From a checkpoint of a small contrastive image-text model: encoder arch vit, text encoder width 192.
Rows from block 4 of the image encoder, named by matrix and row number. Rows with one number belong to one neuron. Each number is 500 + 40 x the weight over the matrix's rms, rounded and kept within 0 to 999. All counts start at 0. Numbers have three digits each.
# gate: MLP gate (encoder.blocks.4.mlp.gate.weight, 768x192), inputs 160-191
# fc1: MLP up (encoder.blocks.4.mlp.fc1.weight, 768x192), inputs 160-191
# fc2: MLP down (encoder.blocks.4.mlp.fc2.weight, 192x768, transposed), outputs 160-191
gate.647:541515449432535540466476645472582514530471494354514472433540491443442555509423508572503414507484
fc1.647:498497501525566522506521519459522533525484460530497478540550524504474521558528489504502504518447
fc2.647:523514506478478500521474489490526512479458476492529516512515480501514547510480490483514518503491
gate.648:541515436423512547425447631504632523544469532372475503438547491434422567488437494609536404519478
fc1.648:472569535529512543525555453483535543517487506507500503485508555548466511501454502555452549471525
fc2.648:454487520448517505477495467494521494515495489480516488519512459517497538486489503505484494508523
gate.649:535509454431503530451472645469624505527451507376484489416513470438440557509445514617517410523487
fc1.649:484507486496479489481482465511508494528538539491515516504507525524476519459542491486464503507529
fc2.649:488498506503514467499486478514510505514469530537470480500511512500506498485491497493495533495501
gate.650:543498455414518540454463646485625511544473500354475477429504495451430565500446495605518428539482
fc1.650:513500536545501483434518481505495482480472513540548456535561501451488477513530528500493494540508
fc2.650:521481517523478518521547482498525545520530531473471493474497472484494508498503509505503496514491
gate.651:513518426396496522424445610478567522502504513402447436486493475458465564451428510588524460508488
fc1.651:540519541494578404485473604486590554521473532459469681477572453472418393492477521550448455509443
fc2.651:482497348479542522507471549532493479524508518547492396435441518513526502512497462488459443471605
gate.652:569508458388511534422426661466619547576457509347496459410543450412423552486396499630519384544479
fc1.652:470497508490523490490460489426464524529484513455450478523494482470498483487523501512593545547474
fc2.652:526492533502469492511517507519518545464510487482465510517504498525498493541476529507496507465503
gate.653:531486470436514521450486621494610524559455530366496473427515464422419579497445503607538431527478
fc1.653:459524474470483514496509551551506476513498486469434499518476443515515488498508463521492501529495
fc2.653:499501498503462485516484484477479471494504503516507506508539517471507516517520504477515472508480
gate.654:543498449434531524449451651481613515519454503382501472434507491445459559493443503597495441542481
fc1.654:543515494510461533470476508529443479518495515468505506526495469539488490530550481478425489509520
fc2.654:487491499515521501527577505476521530481502511489452501503533521506493482479483491495506509545532
gate.655:562509499400515543435452580432555520538452532412538468420505446448453598474456504569487457527504
fc1.655:467498428447484361426332536515568523468515486467468530557483443454485373464421507600550454563472
fc2.655:483497438409501525486436537590364551526516539513497490460427505462518501493521522516551443440499
gate.656:529527475423510529447462635499606512524463514357503489443531503429423554483443506584490434537479
fc1.656:500513497522467483552469528516502558482544507484497499516475522494432501494512527521516512521491
fc2.656:498495501469498509446499531507511459493501493529503517503482484508490508494511519483498500493517
gate.657:539495448426539522459434625474605500537466507351500470417516484456455577482439499603508409544467
fc1.657:523499462511463496499520519487493515539507485522503481484534539512512466460483510523486503498543
fc2.657:523501518470490531530493480525527509530490497558483499495502496534474496493487486510491524481454
gate.658:544509501427490487498454542484533494563461514468472490450569478472468542535407497551485457513508
fc1.658:481504574514469612491516523463488496525454516471540590574520487456477402544519497495426507514512
fc2.658:499509435500491481558506534483653583485495483521565430345510484657520560525435486491503519446508
gate.659:559485514496470496456558507566555518545516508446533492498519550490460523519452484519512485499519
fc1.659:478499409529586459496488552572550480549583533473481392486446530518430422532478479529506427492413
fc2.659:492510500487534499452440417541433552505500505499476516588458419464503508479429495520477467490479
gate.660:550519465428524534439461633501615499538477509362494465416501472449462555507451498603534429514457
fc1.660:522486516476523485492502515497503513497475455515508497505498558489442473499521522481500508492479
fc2.660:522502529498525522530485486500544519538506514503474501477497486490509496492504500517498508488488
gate.661:499516486502497492500505484492513517489489512495499503505505503505526493502512483515499489506511
fc1.661:512469533468483482511505512520535503467562512482503456480521478479530500484497546508494485500543
fc2.661:512505480499502503499494508508499477501495516516481542507515522496512497512495488492513500495510
gate.662:458510536528458440493523471489500486468504514511475519545532506500520518515504480464467518489503
fc1.662:470451585541448417465519442522525520467559475548501543632550552555552517488553514444415540490513
fc2.662:498507417555535481494447565643571510468440524494467404518345467537514492482500490552534509444518
gate.663:527513479486505486513530505515506499490512503476531518501493489513506501518531490505503488485508
fc1.663:532483489495522453581536518541436502468547525442626574499451489548493512572573523505551457487461
fc2.663:537477553515457488497502439728561535502495495483513545497212464518557542521409503554519471417495
gate.664:545502460446523543437474635489640520568458499364497480431552463444445558511428480584508427541476
fc1.664:459497462462467479533491485435501477462470498466506488507510533518548470493507445539502529514509
fc2.664:535490493508503505548483505522472504514500503523503484487489536518510468535517477474513460485503
gate.665:515502464443535512446449568487555517523490481442532468355519481476469561504431508568506445508513
fc1.665:449481492500536451466491500503512542472516498470522517475525529472491482499448482514492471503526
fc2.665:469518479521502531494508503542497482461517486527488502499452518517541509472504526494495519496499
gate.666:493485512498514499497478525486515489503501484491505497508495504511497517505482489520479488492508
fc1.666:560529446460518520482435524505480526476542550428434534501483551506488480511510506470497453527527
fc2.666:517461478477530475429506525467461429512483528545447506516508456546512508513521490513538468519543
gate.667:570477473393519524413422646473610501499455503374506451410542454439448553502439476618541393564507
fc1.667:499504556459491502531579509536539487517524517482521472483475518508530527498459472487459471425507
fc2.667:499495507517477498465465496561493434495509470500538479477408501484515535520509446462489507439512
gate.668:543507462418513532454473647459611483539471484370477484431530487444425574489437490590526433528493
fc1.668:475505556497473496478519507526488539518514507518513528502473547506450511454479526493533429522522
fc2.668:486535516501513496492548511532509487459472490487491525536478496525525514516488513469491489521501
gate.669:505490489514485502515504509489515498486509488494500487511507499502498495513507492499478508491499
fc1.669:497465508513519494482535516513493473467527504467549487512497512496502526521516483496510467515494
fc2.669:488501485484514499498513511503486480498522500507497515507489485511512513484526498504517501504502
gate.670:549518444416524544465432644459602495516471514356489495425522476427432576494449510618523415537489
fc1.670:514439484539532502462509483489530465490481501490541495512535464478549528509518485517469500528504
fc2.670:474520489492487477458496514520483487488492490522528481511509499512504522496498513538510487540503
gate.671:525501449437493537443443654496610511548469495374502468423516464434435554523445517592518441546478
fc1.671:508506498482510512552485498489498484531478464505516467540504465500485496507528509503483484465538
fc2.671:496534468495476480496511533485485487516530510520495492503513500496503438518509509504501476496495
gate.672:489498493490481490502482502510487488500496506497496496501504504509501499507526482497501502475514
fc1.672:566511486484490507509503470464492495485499462474480528503541471516532535509484483498506485482452
fc2.672:523514474527493463514474510505512511512494495509503496503481491492515521521512488504504478504506
gate.673:550510448432519544446446625497606520514482489368518472418534487439451545480435505607509406524468
fc1.673:471469490505500468489467514523494498491494526454486485521461521512498490500477479438525495449480
fc2.673:507487508472499492490468516521529490514493497512521480503490510503486514531505514513525498490502
gate.674:547514466423527511453464641482597508532488521363498467435531470427424578503420504579520416515487
fc1.674:504480522484518502542554515525538518472493517517518511479544454515479508460502499465515456490507
fc2.674:526492508503507493502438465512527481506480490477517480511489494514495503498499506512495534459518
gate.675:573509508466490519471470545516559502557515490482500508532515480458478496549466506537483426524467
fc1.675:641485528598454383421536525630581497574605510499478569516492552512610438692494547477338354537533
fc2.675:511487540423626497439513438549350337517428490414559557672442502338462497497496493461476498524453
gate.676:526507454430500511468471639474592508535458494366503482419536473440450569490443481582510438531460
fc1.676:529511536513453510477491466546402503480473514573559466506497546502464483490548475465436508492508
fc2.676:491508497514540506513562496491506501503504499497508522510515497517492464474461497495516494521474
gate.677:554506453430516541448441650482623527540485532371479467396535462419459552495424481596518407545484
fc1.677:525457508510484524450512522524502468502530517546511532497572475514481537451487500506501525518522
fc2.677:484514499491523536533488511473486542496524488504484492463520495490510484476479528491494528484503
gate.678:520517441432516515459447644494601496534473493364481483436532494446433565490441498599494445546477
fc1.678:489483485490524559454511496539460470435481509537541492524495464483522517540519503504499519515540
fc2.678:507503480489507542524507495479538521484487496486493482511502515538498498496493489512506533507503
gate.679:511496505497486507505504495509499492496504500497511483495512499499509495488507485526508502487501
fc1.679:534488506534489502495488482473518490444513501525481480476490507479520484478468531484462483489481
fc2.679:507504498487495498507463504503517490506498506542532492493504542498519513507503484494548503515521
gate.680:507499503498484507494494483514492489490499511480491503488500491489506503489492493496503496483491
fc1.680:493458468494518498543537485504498514533515477490472526518535504558497463498453525505490488519474
fc2.680:502474535484494500518488476500503465515494488478469503477479487481493490502517511490505498486479
gate.681:528528501456528542450478571486573507520478511446467506459520506480477481470446452563492469526457
fc1.681:468468570451440551534541447462484518479508571535553484560467506491568532513511526474523548442516
fc2.681:484483601462442502515538414493547434521539564523527532448521546464484478519515487520517471520543
gate.682:537510466444520539495471646505588517548472489362473485423548478427422562484452509591512415530472
fc1.682:541507481552510499476500441504541540475504494526538503515470504459462555514536534433462484499507
fc2.682:494520531533499482511540502532510523498516522541494488510455505494522480472501511529525531491525
gate.683:532502462485529542478500531530556495539503503465505495491509515470464501490461482541499454523487
fc1.683:488569574496496478533503472412497493473463501546430438434469431513473556511512488515541541425551
fc2.683:487467486576379445496559518491591734503468510573448442500550378585561505464411498525576546589509
gate.684:474509525477497515506528549468530509544496518458508482470530510475489521505468475530512451519483
fc1.684:534479395478508543532394530569549462512428443452453556504461522532541453462504490506497486537521
fc2.684:502491406411526514483442639495390554474464492496491491544486435530531539458531510493516531423451
gate.685:513507505492506503514497507507494501501489492495512492498493500495505498522501501508503505501503
fc1.685:479518525498465509500469543520505530504470527511501466534474483519495505489466491505510489504499
fc2.685:507524497483526485504483476495509498496487496500489523492509515510500511492475508497499510493524
gate.686:549489466414519534445436660479620494556485514342468483431538457444413574486439499606506442545460
fc1.686:471499513495587497528525486515531523539544508500481505498481502486492503579522503484507472482517
fc2.686:499475496473465486468483483512487472511481505481547496485489487512493513516495517523501490489459
gate.687:538510464429500545448449644469604491547460494333511465421532498472450568485445476587518437525476
fc1.687:491511473471473501499461516494492495510544510425470544517506488517500493512497492507514492449523
fc2.687:509498523512507514511528485515494538508500490519478492491519511494489481505503501492498487522496
gate.688:533513457476491503496515543501568473522525504464476443460509521469490474429476495506509488472504
fc1.688:496488475479402463530508515481519563526454496530532513484488551528507673465522543441487505473470
fc2.688:532491553397503544513511584525405420503488526557546534525465539495520485464568493460525500505552
gate.689:492513485480474509510453471479477501480493496484512506505527510499506515510503509511502501508476
fc1.689:494450593492494512495460510564474509516452482496433534481468474499473491522513487491491487484536
fc2.689:483478473522529476478529482309519561487546491456489519496665478512567461465501537542470538598451
gate.690:538515462439525524445460619472618524563480488369492493421519484412446580506433499572507414533476
fc1.690:458508531521479477504473504525509497537485470479491509465471555537454523503533474497472499517464
fc2.690:478491475536482464447514492520513463488490487488542533524485453496498518507462500509502515529515
gate.691:492503528509494495506478488479490508484488482507510481480508493492480507501497496487500515477485
fc1.691:500477495472537505489491544522484457546452469519509530512556499508476515510531521532476499515502
fc2.691:505506500510507495490510523482519461507477508491530499507479484501515515507490522495482494491516
gate.692:563515455386477534493451608441548520537534509403499479467552451448409525501449499577557429530468
fc1.692:550484462503485587476504469469463485492522476553517475527399533505581456595516449510396529442542
fc2.692:492552501485489498517512497462534539477527507503471488486527442576503502450484491508537547542501
gate.693:511492452435516526426443649473588524535454499354492496421532515438436578508451497602518412552471
fc1.693:579467453470474524465502517523528521478529538504488492521490478492489465482505455465477489430518
fc2.693:496508519499492529577533489472493512474541499478449463532535535502473468456495495490499491540509
gate.694:501474464462486517469468543508533501540487485446464460494532514434471508483416508546507446531473
fc1.694:501518373541477499498501476492461491463584524526501361514503506473458533542508503511542481529490
fc2.694:508498666606457471484546329536491511496531491505431581525429498481530415522525502467485506543527
gate.695:541521462480502490489520556498555509545523519449484473468533517488457549510462488552513431512482
fc1.695:510569624526584465543524496510471566537487503458417528486508520447437527521482504523516490496531
fc2.695:463500491657514453530550440466599532516510476470475437404546544522507431559445517506493484567475
gate.696:498509510503505503502503500506498497508509502504507497513499491501491505486479513508492523502496
fc1.696:486496493495545483481543531531488534540459486521487519508516478513512519515486516481482519494456
fc2.696:487493515510483488509511494514481513487507495484493493508519495495504500527476509505486513494473
gate.697:473498451445467555477462568409496527543500501475480507445565437426471534502454507544520478508505
fc1.697:559529583532569620471497488492478499481455440504433630466584494498458432460470480516497512470514
fc2.697:512507361518507471558486557500626513468519533496482386458498558573525525482483529533555503475505
gate.698:451487525527450465571548464517431463476511474541531528523492479520530489498555499436474547460532
fc1.698:605495479516463298419504514533524498568496548551510459514536523573509559523528494527461459536513
fc2.698:526481424544485509523494479540705540508512514471522436456488470576476565546451534464474465342360
gate.699:491494475438492486464452544458547525537510526449503488461585465455479548490434471523459485494490
fc1.699:473545451447508504478464507534482516479578520508484485428503474507547465466490461513472441486462
fc2.699:512522507509536430477483459557429466502485508524436492608426497420445527542648487474469473502551
gate.700:553524460406504522458465647503607509548464503372502490414520478431447553501438504596489428515498
fc1.700:552471490535552508461518463539515498472559504508514545506540477481504505475464507499503532498473
fc2.700:504490488469498486500492500503508472493518497523493479493506500505496466491534460498516549495496
gate.701:525509429429519532437463619475630507548440512369485495413553474447436536489453512589521434533460
fc1.701:456519466484487508485497552526545521451539488490469498501506496508536481531405459511462516491485
fc2.701:490482523456513501537470473496509469512512518471508496477508474494472511500532503503519480492484
gate.702:541500460389494530476438650488617526547473498354484483425532453425448582488443477590532408538500
fc1.702:482529529517490486473463524422466511492471465503502497512527486472506489525514513538478490519504
fc2.702:530523511504477506537512526519515534468541535519473501512471541511497470557519511509474466485496
gate.703:530546492419492571491446577456528539560450489436552500451516503441463525447445514555514442545476
fc1.703:446477538497461487540510500450483451469482467500542457480543566513500616416557523519547543486528
fc2.703:469481524472472516503505481500469402513501500568531518554495534417508526474521487502460513464536
gate.704:506495489447506526439496562516541527521480485453501504508519521519487478504438470534436454510523
fc1.704:505512546555525486474485465468467447553460478512494504477537528574544461400490496460493531478442
fc2.704:481479397344563556524469582493492447511504501471567447557549486448485547445487519476482500527513
gate.705:496496478484472466501533523523555495545496507472519451479530541523489600434491497507499513478458
fc1.705:512472332438592447546486456502436521478598475444410336413459501580491489460470483491562467533572
fc2.705:496495567467549483417439378595407464473466492503483550691428419355514505495486478460507532468521
gate.706:532491458393507534478424573418550518516475501439484449408524441468455580475466505562500458518488
fc1.706:466444486496446519557583506478411493488524472554579455440476578533551568539506511405535539475553
fc2.706:524498539502461509538518498497532488502484473468509518545498522510503510519537490555516566533503
gate.707:504518544473584522440530598528619482575537505395435530501556477434419474424436508544489436522439
fc1.707:447521581479400614510450572391509509395589475533491588504449389432496512415529555499610584429463
fc2.707:526460389389497497569549426320512303486481492512543458452685686444429528567645514484435429581475
gate.708:522482519501492500474502501498500503524502521514471505498512490502494491481502511487502490513486
fc1.708:526485517505489537463469530507479509476509497501514498497524496497490517458501508513506473523484
fc2.708:527470500519501520497484486509491498501490502502520500506516475520513521521502511482492521484505
gate.709:537507469415522531450455650469585520550483499353515472415537497423447559488435504612498401532475
fc1.709:514525529508499428467498454530508481556495521540488501475481479511528472507539482456473495498492
fc2.709:503500499508487479488475489492474515542506459476526504493493465491512537469466471512516501509516
gate.710:522494519429506516451501542497523511560488510446459507457551505466450539550444469513487452491493
fc1.710:519494382478449403518560504512486459453624464495456316452493538546573637495505490488513497492503
fc2.710:521496684401472532449511391547293435483476501485486672690468512331457475500587516444511487503540
gate.711:504501495512514489528486506499509512509497513491504518497516496499525490503494494481493493514499
fc1.711:507491496497525531508482505484476478450523515422523498486497500531531509519505444524484531516499
fc2.711:503499512485490498511508529512533508518480498510491521518503458500484498478493498504486537516478
gate.712:536527461432504534481462629480587517542479505361509486425521511450441550483440501596504419534479
fc1.712:504468475535452492481521532509463486523482513529481465507576561505536507525508505479488479537505
fc2.712:518511496519493505541468544495529514509509500531500499465518516502495522526496506490499473487507
gate.713:503499465446482504473524574512553486546518518401510422507558486463416560428409477555572416509460
fc1.713:557569635443488466433412521470550538516417457430510670526592471520438554501437514509482511545573
fc2.713:429474440559437500500511557457568486553484482466511455380561563546451452474530533553523483543525
gate.714:494489497490495509487488511497496511494484508507512494502497479501520491507490529524497492528505
fc1.714:465459466493509464495478512474499495487530515476482491504498494487474484532506472452515455508463
fc2.714:474508480520511488502513503519477483492502483503471480515496469501493478507511475499499515476505
gate.715:505513478493524539529512479495480474534514489515552456487466470495466473497516494509538511460514
fc1.715:539517476439435471450469534600580556484485461488359571495538557465509537408459477522422492489429
fc2.715:489459550557546423501500352470591440545511513609484508552544477495469497496396528441475550469497
gate.716:527512461431535519477462633480607537559463500376490472421518491438457547481450494580529432532479
fc1.716:494477469515497533524544521489477524508484500494505448430504516484512513525434534493503457489489
fc2.716:537511512511516515504436508506494478490504532497506512517526497503510533532503492484494520488487
gate.717:474481490531493472537520474488457466458493465534546514543474539526554467480554495487518535479520
fc1.717:534491518460440582472534576471555530534441515450415502419551447436470633519420467544499447517480
fc2.717:500563482462592465480467435149464468477518502389480535525885515486489492505472539474412542714327
gate.718:496494536493470597503479504525522510501548491491472564544485503440493468520493474511467496495487
fc1.718:514511387439548318451499513441467512545444505453562364466527490601445583427523542518532533467538
fc2.718:505482451520470463518505501360581537545489482499519445372637530611491530551538486587544522552519
gate.719:454495516517497479521475464482463472475483496541484494521531485502523508435534492500514542501473
fc1.719:520531541543544341454454470500560449471511470480505495581490493534510464474471505518484490494528
fc2.719:500525456587511528511489530699557530492471511603538457508286501541538517521509483425530527308567
gate.720:538498452401524518472461649468617501522483507356501482418532464442448582503437508611520420499474
fc1.720:518488479517481520509514502517466461477492449501515517520515485513547499505520470501499508503501
fc2.720:509486499477500527539481524494511515482489519485498496496499527462508500524489502467498511490498
gate.721:510511514518514506499481508492490510485499494503506504517506488515515503495491532489508486498506
fc1.721:453445485514481469541500533466500521517520497494477522494481482556463522469452528489510504471497
fc2.721:493484493492502480511470515501515478510509500479501499507516523503477502527505499509521497512496
gate.722:581532458497488447460509521567583537526482525462524505512542550524470523540468509498465434479525
fc1.722:455475429467584395469521515564527476481538536455489500517464544569466394536493496444379434459514
fc2.722:482512378230569516497348535493390495483484520531550473553514473507515621441473463480512517421520
gate.723:484487488467491517481469554512521490491498520458501533499470466481475501518480491511502477484503
fc1.723:564513483490610462540509501510485470493501519507544399518491457551455367467501462511505512482521
fc2.723:521490418477558477497392456472562553472512504490497465527528420506490575466307492473499518452429
gate.724:402499542527478459554542461516416500478523502546513514512493507521526456492592493415468558512464
fc1.724:542467407458431322492520508534512546536505501469586404588537509577551561481493507492496464482498
fc2.724:533451414660560465495536505650684539529468509489515380460366509608484555555448523500483489388445
gate.725:487500440435511523445455586476559534513505509437457456440518498486463569448433513584520442486484
fc1.725:540526634473588450462500557480549532524500506480475690536595451405458362480406567613482454574446
fc2.725:473512338530533490516462537542484534521510501553514411414474579511544498501491506475486455480585
gate.726:539518464416513507483458633493646510517466517353510480426508482440426574473438507580540431531474
fc1.726:498466524563509509519512479558527521523445536546555501496514516454476532536483540455528484502484
fc2.726:479512515490538493466520476522489505512487512502533503495472445508524492489506513515492544496491
gate.727:502517524493462495469508529487533491549475504476494500433480557477486518616433478501485438518476
fc1.727:486501458535644411523486497539520477476597496513482367450451508551485435398526493492496534471561
fc2.727:475487428405549478444454387544467495503499489482491502648461473323497559478405495473477494475453
gate.728:532519465440533517460450637486623503546456497374506484446527498439440576486443485594533424517490
fc1.728:477498520518472452511533485503512471520524477527465486488467500459544501534431464513492437500531
fc2.728:540513490523488496470472495540462479503476518499528511508495486510515511530518511496491484507511
gate.729:495516484474499517488460540488546487532474506456500482486531490461498517457453493535545481504471
fc1.729:456470599468567568546445464465462535474479408544517603427549458507488479441509509420536557508519
fc2.729:518502389376578491514501572474545482511476507500545411548521500532517580469504538517504496476526
gate.730:501505497505504500518499503504501507495479489498497490499507496495515509515495487483503504498516
fc1.730:539475506488492537453533480532495475487499500473441512471469550518491529468532483528459503474479
fc2.730:515504504503509510477498506497486494499489517493520501501474511507479516509488505523500498491488
gate.731:521515484479498516522520493531532472517528491490490497502522515508503475476481496484507494512510
fc1.731:614526499561476510475484520550537547534543479530399471549550499506541483480426469522570480546569
fc2.731:525489558611440496498505589660510518516448516513459485470312493547488434503507495553554486495624
gate.732:550489457441500554447466653478607508544472497343488483423527492452436572480429503599513425502488
fc1.732:475503510500510456502518510478517554494572502480546520451507505442456509534482498507506479494493
fc2.732:494526495509489501469471503510461479507512462556529485489451493512522499469502511496479536509523
gate.733:537505427428503507448464653496588524544462506374510481416523469433423550496431501592510423544461
fc1.733:496436534524441465528483483449482522478502473498482465540535533470503510510478525525484497507475
fc2.733:519487489536495491473550522492446494505531509509490527522501506510516497531489493496502454480508
gate.734:484507504512472505567521538503509485540496492508513481496476528471474536514490498502499502500491
fc1.734:513473443511511461457438455474482545447504466506528490490452446561541452470512467498490528414536
fc2.734:515529489527578474453520532257508473527458526574489482460738452535498523582503490476465489543500
gate.735:485493488475504496508478513488491502484496501497490506486498495501492505485500498503498488507498
fc1.735:490506497484512480513488514494492458507532507509485522496491509506493477492508558519475463501548
fc2.735:520506495507501510520485504506509493494503516538501521486506504499484477500537490484502478484522
gate.736:542518492480527517450479557514549489523501533468516502476520514460505518432477479558483490494467
fc1.736:464461542506333556497530515482470433504512486475528607534489541469541521548516508515462504531453
fc2.736:487501511404456532543516569470487462495508519522543533399523528567546525502609486511471491482510
gate.737:546491537465481486444499542464528513571499494485468504477517528471480529564444487538487479524497
fc1.737:488496485507661439558506481529514517537624537506442374426473453579485497476532534483579485467522
fc2.737:473466479482513488471455351538482472458491515475498506635447509303471521515387491512496508508500
gate.738:520493523520543515414538550512595520551485489441520517499549540442523489499435485548447438545466
fc1.738:480493501541482609550533486464481488573523507491481515396459507431465549508549476575437499537523
fc2.738:539490547642493477540533570562551519510456480483420474472427501535476463539574548532450470524490
gate.739:529517487411568521428473580490527496518477515453518456417503473508461592553456486553440470521499
fc1.739:460505527542462569551559390453345454470477489597546410466436560565571630541619539381574623461566
fc2.739:548512628548487468519591474428589508482492476485497551613560471469488472480470543492518538557467
gate.740:533506454429494533449471653480608491524461517368502494421522501427462565508446496599505443500475
fc1.740:450494491514504459493475494476504497484530449493498454524514504442497486529528479527480517517488
fc2.740:512476489506496480484497477485471497491497516500506531514529487503517530527528530517480442509500
gate.741:554512459435525538433466639488610533553486512369487476417532486446424575503438510576507411536497
fc1.741:516459501552488520488515522514470504467444517543501493508522459513509462503503503541465496534488
fc2.741:486521474483480486494534495487493498470495496510495499526506466504504508465488484490479532500513
gate.742:506492501501506489504489514508500502502503504475504503509521512497507507498503489512491503502501
fc1.742:538504520479503481473528473503532514551521513533520488483506506471481475506555471471479504489499
fc2.742:518466529502504528490500511480524476512480497506506494500496494501505501493501513477494500506488
gate.743:408494549555476487563546415466424487482518487571470504538474531505569503464566501413522573473520
fc1.743:496509424536487351421468515541503523506564516486503299541512552567492483539504570529462468535530
fc2.743:534502358593577467577526608519692513461492483496501361442491570593521521541578497445496518464447
gate.744:551517447387498548457475676476614515522468488356502486404527469443422571462443502593534405560482
fc1.744:518453509543487503501524468525495479460517505478535531494488465519528515488517510445534491543523
fc2.744:497500534475475517519518461533517491511520494479502508509441478494510469511499502488486549486466
gate.745:537519454413516533459463633464630511549473498375486469418529485438441537487441516626513425530483
fc1.745:509521534463538493499490459456546511490531527510464467478463521488521479501459497532499526464509
fc2.745:522483474479493468484435488534459486503511546520529498515485495471496528493532483464505467476519
gate.746:528526477435517539461463618493595509534478522350506501436537477450464560508456503603518427522475
fc1.746:532506527498458555442546473479513455483514450541553521441483472531501515511568525477545549506495
fc2.746:472515516511500501485515495500499547490498476512516484506489458489513495483469494508502542512499
gate.747:507499505513501513502474524517492513498504505475503487490526493499505509490482480493494518496493
fc1.747:475551509522468469509489493459467500487496507528481447508488501509517470501485437488492468520462
fc2.747:497514502503513493497492501507495481483481496481498524504512491490509512454527487502486494500514
gate.748:494515493513492495511488523493476483491521512498509507518499493519505508519484477501502489493514
fc1.748:488489467480481500467497487502502499491498510479491475537494479509483520516552494501525480468485
fc2.748:514524514491499498480504514558460500501506541520518497524486495480514470498547487500524471500507
gate.749:545522459444519514423460651490622498550456502350493488423521486453438572521467493620525428534491
fc1.749:492523537529468517533503465522521522511464484506508487459486488490508545500496558483487488435479
fc2.749:506512502532469510439522488485531463485513509512494482541505458522498474472485512532532544536488
gate.750:547498465417504536438439648479603516543462523382488463434534470447425566499442488611518405582453
fc1.750:525526496493504479511494465462498480515518493564494494513461485506532503478452426481508494503528
fc2.750:512530494463489554498501511514478476499513496482492471494485506513482470484498474513504548520520
gate.751:529494511494490471454507521514529482498473489490515493495498549508492515524474481511464480480506
fc1.751:453542393490513640569446610405505658578499473516477488443626414400438465427458489527686481568477
fc2.751:499545526545481493519567457514603673414539489504467503501461434506531466426370480427552568416516
gate.752:544518451433523517447469649474605512538473495358494474424519470447451569497433511594523429542475
fc1.752:520555446474495535486481500494475516467513533545503503484514536518520481537485524493528539499499
fc2.752:489499520505499518547528501500549506511510505497476484504512503495492492442498509491497529516521
gate.753:535528450399532546458448633461594524539484513364491476416555477444447555500436503586522414521467
fc1.753:524512519540496501472468521519470501469445505502530526516464496490503527504522467485504558516515
fc2.753:487506522500509508503508494476511538514508477466489511500479486460492494456494491500471516517503
gate.754:491514489516517509498498487484513495478491500507518498502505514509509491502475481485469487504491
fc1.754:544500469468491499501485497550499496502472496495454496513478522488480514546511543470527475506486
fc2.754:491482513494498480494503505499502492540504493509485480520495525498475503509496498513481503508520
gate.755:530500465411514529456455644472598490533476495374498480409531509422436553508418480596503434521466
fc1.755:553519574516526501576495477535529465514502467520535486492515546508524572553511511447465473487490
fc2.755:489499494483498465457480501463524494520494493482524506512480479495507534519494498492502497523514
gate.756:560506461412520513445464627477605544547449504357492483451536471410435570474408503609487404545466
fc1.756:512446485520494579463478515519508531509534523505462513528513486532554508496463443479439513494461
fc2.756:498515518461511527525489487462509510507518488558489507487540527477517506469523502493511509509497
gate.757:505506505501510520501479487501473512504494505495493503510501496503505506503502515507520496492495
fc1.757:517501474487501509535512592484502466505472525515495538482558478530496483543526504514491522543553
fc2.757:508489502497520525523511494513517483497512502500518499519493515497521469516491494504518496496479
gate.758:538491468422513524454432627484592543549477512359510492424526471445445564502436480591538428549478
fc1.758:520474445493485543492519550500578505470497490475494514492506447518525521538432471521443493503532
fc2.758:459496515494537524484449497478494426509471498513466479494482504499482452467517479570507541524495
gate.759:526500457432523498457471643486605532539474504356521494432510498444423556486454495597510431537502
fc1.759:507495477516485528440520516512457512441486507524524508486503471517462511506519521540509485521468
fc2.759:501508499511505530548520508464505527506518464477448519517504522502476472485499494497499495518512
gate.760:550515505454486512509481564478526498492483519459518506509498491470464551518470507545501453498454
fc1.760:530544633452473438472577467493509489531429482480561598458517524540474632492472518524532514488480
fc2.760:515477488512500587563560599483467445506491519476514496501532597429525439485539501463485527557532